{
  "downsampling_factor": 8,
  "encoder_moe": "top_k",
  "encoder_moe_every": 1,
  "decoder_norm": "groupnorm",
  "lr_schedule": "wsd"
}
Rows from block 2 of the encoder of a small image FSQ autoencoder, named by matrix and row number. Rows with one number within an expert belong to one neuron, the router's apart. Each number is 500 + 25 x the weight over its row's rms, rounded and kept within 0 to 999. All counts start at 0. Numbers have three digits each.
Before each expert's rows are labels from the 100 images, of 14976, where the router gives the expert most weight on average: "responds to" is what is common among them. Only what is clearly more common there than usual is listed. The data: photos of plants, animals and fungi (iNaturalist). In brackets: how many of the 100.
# router: router (encoder.blocks.2.mlp.router.weight, 32x128, trained with AdamW), inputs 64-127
# up: expert up (encoder.blocks.2.mlp.up, 32x32x128), inputs 64-127
# down: expert down (encoder.blocks.2.mlp.down, 32x128x32, transposed), outputs 64-127

# expert 26
responds to: class Aves (84); order Charadriiformes (28)
router.26:510505494513464498472480496455467512488512497534528477473493494496487479504471502418523496527505524495511500544583486513527462534494514511472502499535520514518521508499508519592489496485543501
up.10:509513500531517531519493493462503486515508462489517526504450491504506471480507461536480520512502554554487529448529492543492532500514479508476474515550530505494528491517491504451475471492512499
down.10:474492512500497556467489493495481509478517461496500531507471466526456517535492503538550525498476511536517561513453517502506511515508472508529491504509499485518487489511485535534466568496506529
up.11:523509489501525522515544487447529499509509537523483447518500479497465448504462526535516487519493479572529490488505463499492522503520487482481487493503528508491487525517504510478488482476524496
down.11:470492505511509514486513548477436538519493486487510599533509501500531541504475489510491508461469467504522481510445458519499505516529505482472484484492496493467488530427499502487497520479477535
up.12:506551478535498555547490519507487515509520478484507499505501504512507557526504524504491489508514540485491488515563498454525504536455477474526472477507539440456514488478522515515538536515495501
down.12:529504523500465492503458482524567549522495450497468456513506500490518480514513482478483502524510496487512447437516516488485467488470500501513487487515482476484518504505499465466464499495476506
up.13:503514474465457511534506532547474546454495518517501506484468484486469442468501532508469495463484492507512470498555461487559449515490500481505492464489481549520501508479545506521536512528511511
down.13:508487466504519517478472513556509557533505484511480556516560530484580499467530498498525505476481491493511478482490469484536474487477485495501489511492574506540524464515472500456512500506543474
up.14:511500486547509498490500519534479492472503485467500518554503524446456521466475517461517456507524540490467546532524471497520508502482492471480496490460510542484464512542471510493498465486523490
down.14:467518504537512543507521506487446515539472498500502501532504540514514515441455499502468482521510531524465493497487492509503505488508468503510505481474490490524526481535535492523535460445514470
up.15:488502490539519511497498500475527493492484494533488517494458511505486477475487511486549496516529536499542503550492472499457503523468492469487485483490469567491492519496528517483473511494486415
down.15:486482471534495479468550501505504502493540511558505541504503492470494508533533483507512482472461508494470485506486468509499487525541519499480522488521479490483495532494570526471498480484523434
up.16:499478522539521494515542489503499516524496482528500495481483509486495542472483480504519462505502480526453517544507500508475545493479471495463530481524511502531520451468459455465507476490535473
down.16:494492477472517521456497541472486504452487525500471494457487513528507442513495534489488528485523481516502509539497529507500471476576500514513565437481462460520491513501554451526512533472481476
up.17:478494502488484479513535518457457456512538501512513497518473540518527478485507498519515478489501466510486463478541494523522496518530516496515473478480512521482529538493537476525501505505545506
down.17:498543480469519482507493483473478439494496490478523480528505524506567450526494530481515535469499530502470499467482512497535499524491508477496501524515504533500518523513514500521497480514538493
up.18:447521490487508490486486502479495530483503486543527538501473556518550497498531498513459517505502520451497464527525518489474453510438485527516498544518510471482470509477511513500510490527488495
down.18:525489493482476491522520505444565496496474499465508467511498510475461500513541487476470494526515476484469455514577513497499484501491530500470544470501503508492496488544519499532483557487465462
up.19:513494453487493479498518496486513453527509472549532493506459515509501487478523466434519480488461502472488531556485526541516497464535525491488483471480514502514513508490516495528503521506518534
down.19:530540502501527497507536497502432481487496474522513534484481461462516506470490483548488531530500492508452515513470531513549500517462502474549470498470514496466488528512527559517536500494519517
up.20:521483524492502513515497543508488504468428491492566528455515487462520518507519510531479477489475519509508497512521484519502466503525517513513440463499498485502468502491481480468511491516541483
down.20:462486480470569530506498498524512511501518525515461475453525483480483463494551507484486490535518492489516527530493484464532470479498500491508441529524471525494513475497502491491538478536527473
up.21:487469532545515521478461505485478495437482494479492489483524497519481551502526525481440453530531516516504493506490521522544538474494527490494470451510493510524458503508539515446541504489507491
down.21:507490464527487490512439486473552523522541533516467501491527513481514466557505462499451461551505453517536500532469493466502494450501471488487494496508499505472489491486488482503450460506530523
up.22:523517506534493459484450520502463524519527505496486471491515500483534534521488513435488545513518508433469500461480497523486503483507483501503544502465504463508481535468499496472460492514546509
down.22:504467552535469485483520515473487518468498494488516514511476483490515473480484510513474527504516485554484526482524502449485484490456517487535442509499504486524476539490535503508520518493541518
up.23:489508543484506490513533505520509448470497541527522472490510543493539545498522510458516483510500543482525484471543531522521489531513525513511471508539500485540501518512503540444439509464516523
down.23:457533505504499492496509460548489462537464507539520462523497497492498421509505488513539456511485508522491465485532499499474464511480527488498495503501478484538500445535468514486520480508555531
up.24:509478498496479493454491497533520505495470517453511526528441530492494504487493463533536499492451536506476490532507503486505474526523492489487509469447466497513490499521531451506514508492550553
down.24:521485498464520504531482492510422471506446491492478516480485464479468493454465509501502516492516503473535478496481489520513505474421472485522514485488538510504542528490538491522530481490506531
up.25:458512482485524456474448483446541493568506512481493475494509503456524549499491484519470501528531516482488498539511498477493479511493495516510459469540477480511493538517504530483513555493495530
down.25:505505473559547466525451511503532495507463527525481509509499500490497468508475515464465471487502529496485484552504511547498483495543520465480449475465509527499485478497488478498513495537450541
up.26:504524459511476495512490526462511514495510457495473508470465469460527504479474530479507488483509514460515479485567522453524539510504504537510488485497527507494484495461484500514519510505491483
down.26:508508474506539502458493500506522521502502489534498509525479531482493507421481505500494499519490516475509456450533519499486461497533507511488507488556465508505494510507486506476492467529476466
up.27:535540516509487469536488494510476502514494491520498482492519519454506434497470521486549512537470480486534499477505505487506523506443522495511503536524480455487510476501474521527501476472549504
down.27:461472550457511517497553503500519472488485479514540498472501426500492528495505521497526503480472520497483528463518542500508476488484554506501524465514529494492520503534478539489530525505498492
up.28:466526500532485496469519472507507509550503480481504503459460504504482519508517504486513498487558512505466512524510507494464478467460494476505519455503513470503513543483495492447482454504471457
down.28:478512498543512496514514491514542513478518532489500497473459548486487452541434530495465502505525512504512513512513534486465494471509530493499515503492488512480540530530532517523495495492449467
up.29:471507501524557498480485516488444502522503483547510485512502515483459556498501479525512487532442488508483513509494521516485495530494483465473492507514517512508559467442453495512494495501496490
down.29:512466503477487519482471546467421521464450514482523528507501532448493488544517470489512528529501519537495479532518529477509498484497488513516528472514488511498482520530475472492471517477492500
up.30:483514497484500447505523484488513471512516500481492478534502505526444508487568521461464481542519480505493523509482495555504460499528487499485508546459528487482487519518501467489538484516504487
down.30:498503512474452469510525497449504427467536503478501506494515508483521516436482533524506500484486472504507501558527530491435514506466486512511507540504461505464498521555505508523461505480521500
up.31:465512512553481492491498507459532493493504485520510466503477500530482534505509521483521539512541476501500476498524463520505502484494483510497491479503477448499500493456505500454495479482536494
down.31:501509499549448468467536497478510523482536528501519481505470539520541462520525528482495489456497453497556492509513475521539487539494516482485544526496493519501505568534484531490488482514502481

# expert 8
responds to: class Aves (90); order Passeriformes (63)
router.8:489483465510531476539512494481536508523533523479502518492490512483515514481501487520511505473491471449495516506481499474504509540497526495495503462462472490513522515557515496460516546500441493
up.0:505521477492543458500520509530462494458491489498527490483519528523515540513519501498530516507517544516479476508528494498522470516483468478518503481508493496522485511461448509535500460503502499
down.0:465517455533513513511500479510466496474493499501512488505476476525481500483486513492505503493505534529492478501493529488514497493498493538488495547509524528519476483576503474512481488493495492
up.1:540485538453516460489515487516477491489486522514501517500469475516487531481455480483575498518487490512471513501477535503475501581530503472499486496482531508532514546519511513516513507494506509
down.1:533485528537484527502525516519521451500461512475506493488503495497495478456521497528524495553538489432475520491478483466460497529518499507510488559519488509543520459515463511479510447502522497
up.2:451494505531500503484508500505529520522500501501543502515592515491509567514535474488486543499554508519511450493476543484540527502497520429486478527503514467516514528508487499503493450497529492
down.2:547473514494499531507511536521508530471531496499492495515566472518491442555529454483531513551516499462497510482457512502475464492465522498464493509526533509494503540513529512484551492510559472
up.3:492479536436497531509470472538530505497505482524500467502466487510470537484555487533517496528488503473459557530509499507522473527509525525501560531515504494503512485540493480491516507504475449
down.3:486494516465500465461551499496517434546481516499499495489488506464497463412442500502498488515480491513487484518545484488530516520503478519479514528501448511513516495489528485502526544466499474
up.4:487440491512473479473534471528464510529497528469502469508535519495523502471538536444540497481494505482496471482519493506547541487495528534539532488522483496515501480497485493487490446494535494
down.4:535504505522473458511446516510466533450508525492517528498493508480464454506487497503483489506487502515444477459450510536514524485538488515455549484492519466541501494489474532506513466516486523
up.5:510503526555494467534506497462521556501507505476508481523488489519504517457488514482515515522525461474496499497533475489518492479496489501520472498492503498526540509569475489500535493484498471
down.5:515490541557498521468494503482481534512506494491490538544504517496512489489508538508489505489477494500520496496520495472490485520516519517507531500485508520513507539523483519507480478509467473
up.6:531511473486499502480499531515504492495541494535497526529490481485517499507494516475502535464448485540479499472505478521490547479464522546475493490501529513487511501466475514521487491516545480
down.6:497512468497488458503539505508460496499525481478528463511525531463519501524523532500492478498510490495507525510495440470536502474475516469502476501483549480504533490497494550549481462513503510
up.7:511532537473536511500535502577527477492472489505534519478518500495508490500466511479473532526498474493523493503516441522506518554483506432495512438493484516498518500522478487490473495487469517
down.7:459506473497489523511549475520479503518512452508541485520468487516503553502505480529505459498486489503503484499512480514505492495452492522488490480505491473466546470523458535524457520504463488
up.8:488501540499510463536516545457455499538502530486501477471515514523444555466482474490531464521527505481455485516542525522540477491524493501514521504534474505491480532502528478513503493494478478
down.8:507490470500500539496476522476480487519466541473512481519518517468508417460461499502476482548502484521519480518508523479457508532526496509479532516493502499510501514512531460536505483493496460
up.9:508520521528531496477491551523509418501542522504500489478465462497516546503522492482480509520529480509526481452487492519523502495492451532532455508491526470538520476479501499493481527522477506
down.9:499520457511533492512528547484483448517482551512483523498487484508528560540480510481490473499502515491501547502514521497470523516457524492520511486510491502520477519538505525469473496516480468
up.10:477466495496486478459457499532473494503491497487524470474543506486518541445519482451453524442479487446483496515512556530512510511487514475497500484525446518499486454503526469481517489506481530
down.10:538517535504511513530520574526485522484506493520489480490526500555484496468491504505490526549486512527484491503480529513502497515478451521518549503541506516479503536508524495526507554534517529
up.11:495482460457511510491550457476479489534522514452483520505434476492478509477505475494541503562515507496430531477476528521471524524481495468534532448532525520512508522515481517486525513475520502
down.11:491469519522490517505531517487479480509506503501531476521436520495477466481481535508483513445511473450458501483470500498445490504507467534533506523456502514466505462493495516480476448506482487
up.12:548526568476506482515487527460493496482483487505542510498507510491481509516526497508562493553521532506523495505488495550457500478521498506503459486500529493502506538506468480533425483505470532
down.12:475493433472515530531573466485544527499483495503517519526529480468550533528466463506479475523517539538493494529521444514471518496458515483491486446513478519499482481527440503523486441500509503
up.13:484466460498461502491551483496562530487540509504486480452478483510501477496481492511489491491472507527518518508495499498498477491527507545536506492511539523507508456526474528457513562488465504
down.13:482492476481485523488545463472554512499485489484492531487468479482497496492504502478567492509473472497500490511505538502493497512520526493490470507507477479483481492483491509443473562506430504
up.14:499483510454523508480482514487410463546516499483495521468515508541501453465541534460520491522484493498500502493481506510516501521518526477502504491476480509525494507455488498496484491508482537
down.14:457528490520554495513470453530440525516470504487509520502515493484493553445473485503509515466509524502473527467483473504485508492504525519503497512485496520490517481500484489505468487485481507
up.15:480495528559491512506490505480473502520488508533503506501480465546514513498494484508533478519512479512514539461520509499494523474500440517506480468520500489468520495427520496528575470483433509
down.15:477514524511462500481489512460511493486520532475470523474454555511517462539521515527500495466515515500496504505545475490514493487492505490471487523493489538497513453551511467450466454529458489
up.16:484492488486499516511450513465551495572523525480477520492478471523544470498492536516487513479485496452511492530530472520528537497486508458530532480542475518513496491452491522504499511489501475
down.16:481501504495507503500477507445464489468458520539513514466470509496491519487543486490543516468442492546495515505523508501514481509496489505494492478472524502495504478512504535492451518435458483
up.17:460519503527521536534495489511490478514511530521515510516520510512459549501503500489446537448548459491501479495545500485505536446503478501482520519496510475465508540466493454481562515492466476
down.17:476471503481534481502497494508498485519507508523483475516459536519536480562528503497539503538482483513468514485482499492542458502482524466475489414510504497523490487526494470494488524498503474
up.18:493509483549469475521496523547518498511529534469509505456484480534469506502496474464484490504489536527518531456488513545481490502524488488506522466537490509521503471473500457486519491509476515
down.18:479495498481477548503457513532552523489478491478510485486486497513478510476491473525500506490496435525501527498494497502450458522534475517492498500491468514508498521515528475518486540495444507
up.19:507516526479487482540501549516483489509477488511520488465509508506469512545505501495516505497541520514479486498516443557480521513488511466529515516480520503533497509507514521491456443483541532
down.19:470508468522483534536529508518489547504507539519490493489513486477505470534499507477514445529467475486474503470507456420478471535477515530536512476491507516515522495493515501536469432475474520
up.20:492525480514498473513525498482509500505518476501504525528458496484488539423510496477506535477531487476485559494508500464478528529483532469480406497483492487488483489540519493472489493523487529
down.20:539497525516527494482547500520476492530508531487502497529490518510468501508485546485510545524486498453499474465478484550496503497492461512557539494524522513513518489526469511493495504517500515
up.21:517507465530506487490516498534502491525472501470479523538446462507551500483526471456530492475493511499500534498491507477475527493457504475456443494479519472498511474559514482506453477497466509
down.21:491514526542492480497545475554449514461509483460536514488482522502504558484514515535548504516507514479478484501487506550484513500503516500522467500504482512473518467517481451523476469482473524
up.22:491506488498491513506501479532457503470504559472489510481505504478515498486495494460540521517474486524498503477453507490501487529509534487542465543540490490529491494482491471483504519471518501
down.22:484494483505528474492475477500493506475534482553535494532517490579518528486517498531489454515510481482517478536498502450502491492561516492491492502458495498519502501485531511502528538508502530

# expert 21
responds to: class: Aves (98); order Accipitriformes (41); family: Accipitridae (36)
router.21:511508506494508525527496549482521515476490513491505539516505483495516497469498488493525546556468448488523514494479504433504522521523553496454493487482482518458559476501526502457502506496484499
up.0:493582476478481468465506462518494540502531494478497456487524510510481500491535527549471519503471488504488507503446479544504495566492491475533473554527519484514488470520488513478461484496525520
down.0:554486477480477469522462527524472462518481499489505512472488488473510516480526530499511464503501481521505507493488487477500514498494520485459451500520519526537517481500514510496480441490444515
up.1:504513487515501474484537490510488506495501488433521486536530471443500477508499529472496522476456467484483481531469474486492470503513520517482521475429484467487497459509500509475506487509461489
down.1:524499497509499470488491507532528520522519531491471529560515470469511472528489473481484515519530537456488506469475447506511548510454506537470540505510501500509520503488457516525533497516523469
up.2:491475474479495473493546510482500511494493517560471530498545504495518483483497500510464495497498505520510521493477502512469552528496476502484520532532507487511511498504479497501510475486434527
down.2:474490538502484517508578516476516501516486527525505504497583474501503530470503481539540453464488481506507479497499497495460492503489511532527545480481500512478491523509508518495513484522475519
up.3:473515524483483526493508512490474535438486498464522539542496498492483542521546527505507515491507483429514496506478475499496501474496519538496489489487495552485493500531515544475516503502542472
down.3:474515498503495526514486509525509514513536493498476500532474470520545492503522536466483487552550508525505461514514506503526542512506523479495482552505515485537487527484570483507512479521525496
up.4:513483482489502489513478491488588529439518509509513498519480450487523520530465493503515510472520474485499481483555517453483486476486492517482494494482453499471497473460495497499530512498522505
down.4:503501516476478490476474485501552566517511461493473438500483487498495434524508530485499511533504523516495494486489485527530495451559529505513541522507498491519487496474510503545518504475504525
up.5:482529469523524512535435506532520507471479498499497451516510534503438483509552517520486521470488488511540461512527440509496492502483500483484497469480483502505491514493539489540505597538467456
down.5:506533476493518509518508461505495544540526498521511511497505478527528502529526534503479490478494486462544506505523451531517492524520489523507492490535490536498522539545518512503537543506509475
up.6:469516480493512499543477495557552469511538471493465505514519549523508469508457522542467534531455530548484513499494498501518524506535513486495472510507546493496475490487521472548489495516505527
down.6:519515497501500459468503468502472549473499490503518490512526529505509494518504459499484516464481505474477537500459490532520508490484497507514439467541500521530515485494466474526529482477488547
up.7:525484509488514506511495482559474521426501485521490517544526508474479524502473513483550524535491473469519469473473501508527475508527499493533487481479510523546502495488460529525501486484490465
down.7:513509504498533530537459521525520497535459494477498468516501493507484485523479516498531499520467494488487489498476447458522515510516489525475484526511514505496501502478472540462521550528515470
up.8:523467516508454475531505512471574505495481515497517540521502484469529511479562490527499493473501499426528530519536541523478502508505531499500482559521463511522512506518459472476486537514497494
down.8:521528490530487547505461525474507450506527501474480546512517487538426445501493480529532516488499516511490517519515528530501521501502502484526498547463484509512504471524513535495456541490512470
up.9:489496468491520477549498486534498461486510530493470474460490451519500492509512481522514487524530514497490499470472495507530512541472509505537494511489547493515513501464513464483516489486500524
down.9:560506494498524481514477516480472478490449519530530493499471518510521538521494501493487464512500479541470523488488515462496461480501466525501454488499543490546541493482494543461521499479490542
up.10:556473503437473500506509492491514537531519512498520510508514522515492471506425513450514513497517499509495531511531544512496507521494508496513494457519494519505493502535484501551510470506469508
down.10:508493507473533498504516509512495476491479469499505471487533468505458564526482503508509520516501549532481509502465516487487472502523485503481507554483527487503476512481473503500488549492487510
up.11:501528518542496508482511478501494513474523491456477508486490518490489481484494508467498458509493518494457565489452523505516513537483471492521490518512509490487482479507496500446464489484500529
down.11:480492504494476477513524509506487497535496531498529528515501520468517575444506519496480470508504490499509530491513535465481516463499503561463462513487482460492531508485500490520521443499473498
up.12:488544501530509479482515484506507505582536492541493497532484510487468499466487491469488520492527507447506531506504539539500521540498480503478476514472541472497495488569480518492490513503474527
down.12:512510468482499481513504508470529519458492511493533460499508522466456488492479491524503503489494489522485471494496533501468507491494489505501511476477469504500480480536446491462471465473479519
up.13:527495505509472471496515501469557541520515501522519530524496515459535476508478508461484530486506499529544535524558537514488503479503504487476489519498490488492499485501497506555500508491465515
down.13:502471513487507493498536521494499500488501470484494497477473497511469502512433450526499502475477513505525477533502519539505486519501519539525552508497512490501490450488486507519489526471491482
up.14:476473516474509488475497480478460499552530486483509482508520466527500507492455496460570493489482509507497510499501519466502472497538517509493487486469470470484499526529523466545536462538463499
down.14:478496453460523474486552463478530550483487498497486439548533503474477486483471524470474486509499496515474507467504460478442485482509506492512479537505502514502497474552534480497488487445486497
up.15:514511492516500461493493507488445478448500504502483502502484512471469504481528469491537481533457475526481495537486491524533460520492501499529480474493506490469496516475469465519488508515519478
down.15:473463478510513498500540484484517472536492512536529517501532467501521549477519517446465468462478491480559528510490482474507547483504533523479469503507504515487543543514555494547511484489497449
up.16:511496506476537497462462496497463553493506516507506533548478524468517475521456535473513526539484506521450519484533489503527498499518527514498461494513472519492514516515513535556450495511485470
down.16:500497520464563531516510516497500516534504475479503503492487475485451564512500489500460515515506523507451501529464472468501517522509534532510498543497506478504487488479501506525515535526492451
up.17:527504491470453495499496486468586529468487528529506517531504538449512495471546510553470512488509488508489503527505492500488507498497507553478517536510483529465498489525480516481533556521521508
down.17:480503505523435510468480475534502531493541507521485539509508476518485490468511519482529519468530516502478492501497521562501502489521537506513558508500477485546493498475526472507520537488483496
up.18:507485455546535468528518521489426482540476481489490481516531475534473513522505521481527539496486476527523444505494532518492503450505519504477522480496507520514504518498516517511511519500512465
down.18:498484511502545505502561485489477467501517494464490523504518530540520459538491473501493489465484509515516524497476479501514467544465467478488515488493495522493505519554536517471461484483499473
up.19:465512475514477477512466491512487478520511467531493487503493499474500468483538523503464522475483472496483521563501467507500492482500505535490485488470504479446480488469471486485519545503512463
down.19:482491517481470466465535504519525512487523513508512515495513499523543511509521501483477515478505493431516542523507473511515492476459512503486524444529491499470531505493496474508571493514525442
up.20:460517508512504520518496493545531530474490505486517518515509474500560519511503532480462487477478507514518502507461486487484489484489492499493501473537526530475485458490458541466492528474519467
down.20:505544514500475512508454512543466531497524475522521479512470518450509474497533497514520468543509490445494484459518547514520538506544499495490483507525498486517502513489469487517516517517490473
up.21:479568522539472480490516504453445503568510480484483496513492507485510484477531497520501511482497495477503515505481534528495521517505509527492494528530503468465468486536442500477490475488532487
down.21:482484483491469483535456508481484490501459526483493529492493512469468506472504523509555490504499475494469552467505516488477488492459477445472487493468496486483505481497478516474444490483473467
up.22:497471501483474491450509487512565478484488517546499485467495521524476513478536495545536516499518462466535441520540510516487501515499487498504467497552515543480498519556457469459459537478538517
down.22:514509518510494508552447541464470457476494515503529481471443507525514477528518463506506498522480486547523480509517535537485498529503514488516487520509517516514505482478524505441480494491517530

# expert 9
responds to: phylum Chordata (98); class Aves (97); order Passeriformes (55)
router.9:492483528506483511489504498494525487473497482518521519497495529436522498495497491528490473490494533551502505476547511490513491496507483511508486595532530536498479553469481537524500528514448506
up.0:513504526489507467476508490514444501491462476512466496508441545540492492466499500509523478500504504483510507475479487462532535520493520515469467502473530511510476476500515468458489474495460464
down.0:493499486535514519476564492471535503499462483518538478511482524500498527496443506486522535499479469502513495500530556477486504434508489531495489543493501490517532505544478453508480499434507465
up.1:474485530502471545495487496476454495508514468461494527510508502452491442510462512485548525493461548521522510533502457477480500488499487512503471516486489573466519453455513538515473489518482516
down.1:534519509507551540533506555457497576518531467486517527528542536466513550502480487534522546512494525494480467486535486493507503488540511509514506475507499540510477487529513484470469488485495526
up.2:496507564547473496544479504487471496537519496513522508521450547514537482487503468502514495526498512426535522515526472504504493505555490517511490503475547529486520507490497504495525516487411480
down.2:458483474495517481451514499519567476496496481480550476489512516487470508504488499529538492492508513536495532513514476535547546497538513526472528535524509511524531461518544499511501540484519478
up.3:501521512501476472488491530501497510480479508480502475497494485478487535487527491497495486491493555500502506484441526502488511500500488451504508463523474493508492488492487510459437536499523516
down.3:535499430483522499471503522529542494505470531526491493474493505543507482508451535493485460509529540528485544519478528498494495468481534486495491526517505445504494538506556509491536504467570499
up.4:526474487491460529577492472506525509507505487528501505490484495472452487484459517516518508515480465486470498504499507512504520497485485493506492546494474492494527497498438481522510497487540516
down.4:456522534488495492501508489494472515474519496472495512440485527492536479509499501499519541510506503496480512471497489556530506508498502517502515475527545477504499495495473510487458509507572496
up.5:488506575514464504456522498512510506507550473481519526458473508503516450504528466443548495511507506519501510517523518478494499504504505483537467521492549509477492493531530487508491453470483531
down.5:483519487504532523492528512500464464491497500500531472484507486487454601506506504517493508528483467513529483540487520491490497494512471505517492442510499456505484515476514509524540536485516525
up.6:536466508495491556520520472504477473519521522501541500557514516516469498479504526483542503511470491509484522493488514502474503562482490523500471539483523491508499503500479468487491478500482504
down.6:512479522494540509482531487526488489483439480526457451491493487514489474516496473522475532512496498483459509480488483518444498481479485484506485545504497477540493479500441438501469469497493499
up.7:477507530470469505476487516532440462562489476514540482512511508515472484504462489478453479542526535469480513537497491505503455515493521494558558532515489474476526478489518520521513521480451496
down.7:533484472515505502523516486500506462570488488522513482493532450509436496523512505502546495513510484512477493501505444477501553487484499493468499485493544509528527436525483504550514558473502461
up.8:512458499470466500489480524480524495509498486507506473502521513539542512487467446475563503507556532493510503513512508461488478501486493486518544484580507499505504500469535534527485463498518469
down.8:499484482480480520505479472487495494516493517526480544498494468471498496493509515495530528585486521499526503513526500494500480493481525477458485427487525515532522486516530505512515565541504452
up.9:487485505510537488520480494515514523492509513569481480530474506484513483507469513480454493459491468471503517495522530476488526540491495520510487430475488503545497523485471490498584513481523479
down.9:532506488506480509471496489489517471512502515515512535481533548507534495551513473476469455507487513501480483509518476521478508510504503529525505520494494505483496477531436488466498464502538480
up.10:478483525461471483453509487488482523492481481509541497558505505473499506468494553508525475471518475479543492465479465457488494511522538504452493517532540511501479496461525505483495495511527472
down.10:475441483515509487506541513498550498521495523487500495555511490481523488478471461505526525520484515461527485511530508510487493465476500471481494469475534504529519498505517481498500498491456464
up.11:494491461481517503491532495524504499475514522550524497486527556499497548498531521473491456481573480517534475533541505502509450504496531492481490483515530496508455534477477448499550489520530475
down.11:544479538542470519516480501536523500495498510516509449498493471523493436528519500454478488529510486505497518543562523456465507514478461482513465483504477477495492533498479487517498524530524509
up.12:495488505504507487484538497515524513472499501518479488429538449481526493506476521495526530481474516491492488576548524531485469511432496490524496516494491486543513483579498536509541502516482541
down.12:590521475526508495491460501516492471506517492516510520474567517502500531525498535497482435491491503515482492503488500467486495527468484492502456500507500493477486497455497473498527397529532516
up.13:507482516509500504525499526490493503493519496558507497468478483506518550503508494464527452476510524450484479475471459560547507535540496505501494513472506496491496491529481498483518458509451497
down.13:479512479504526506499500512458543503489499485526514487465462552518521396495546551467484471492491498548479502483511461472505479530531549500558528516534523496473477489449500495454485552501454503
up.14:486474493486486471486531469461496487513528496512457475488512452464570499498506525517513503516494509508502495558478483483516481532475495481510502440485513471505480497512539552486507509485524489
down.14:512524543484477482507489478510505518480517490502510495528528488439495487502479464509492454485509494444503465481528527511497483512484491478524489472462488522534479485475528493487535437508505490
up.15:493459505520468546512533491491510537493507537479502486498465513493484484520505483493536485503495534505554501499478486483514517466540511509529466514513476517465514478483529513489502530508462527
down.15:495468491472500507500480469508481556530472495542471460469479547465510470504488522499511505533483497508520498498494482531498509498526540533513464541478504509509479480521518448514476512507520512
up.16:493494502508505500506537500491487512497501507501518467463539556502536551517487468495504506510523495482538457519526460544540465507510548483474511498533541516520510494494505519513509496502424466
down.16:485492468514487488515475478491535488462520487514492510507554444487450453508506534484511456525504506566515485475520520461485522537517539491483494532479510528467514484525501494521465517521488459
up.17:481496517477487494513541492549520511510521508503533482476509507530524482526510491513478509521513474510497517445496462462503528554521509488495530504529556537523497507535532539452482455469536455
down.17:516475531453471487490512507505501490472487509499513516481471443478501522520495426493479497515489471450533527500480505519531480522489486509477491445520500474516510509469532511502526485489490446
up.18:526506459484504510533503496466506515492497479505472465473464499486516501501511511532532539507505479495473526514472507511529487488494486483498471568501470500492498520463522498503478556486495508
down.18:507464452473518515490513494516499457486500512500485497484490528475492445505513506527526523504488511520474479476479510491539493527524519502517484552459530511520504569514530497531465475533519515
up.19:511493535512473510499500499451496508500496495507497542535492531483490485491534485539477480510471534498495518501534531491461510474529492511487426558536552477490493534432492534473472518514460511
down.19:480490467502475525484471514511469498494526451477503508533491495518474495487495513551499514501495514530465490494480512509502539496488475502513504502471478511494510501489518532510468511517441556
up.20:516486533503502509568502485501536481457512512536501531524512528510529494459472470487468484508520535496562467502477531501476523471525470530507501517533525509504494450529463554502522487523455471
down.20:435500467517493481474509524526471530532467471510494469503509502469476520438520500485511470470479496516515493489493472501515497499504493501497511534482510508474496470501480480432482492480446474
up.21:492464494469473474518484527554579489476503507515499525494457533444474512467508460527498460521483476490494537528479578519506508472495458495537476480491494518483479526505499466492510542503534547
down.21:527473495463469472524419486545426421503482516502500477481479496510528496492552533506513533492510478509487538501462491538512506491480471482531513533518503491479472479509516485493519488505522511
up.22:526533522557509555465531522491489491517518512512479473489462523493488490494512519511543512502451469540501486478528494518496508510497483522515475527501516515493516519517547533508508451533514542
down.22:509488493524496489503456522493490519501540517480481537511473471506503501467529512515493560460465518481505502474470488506484515506579483526517474470484452501510474484504495506501497516514485558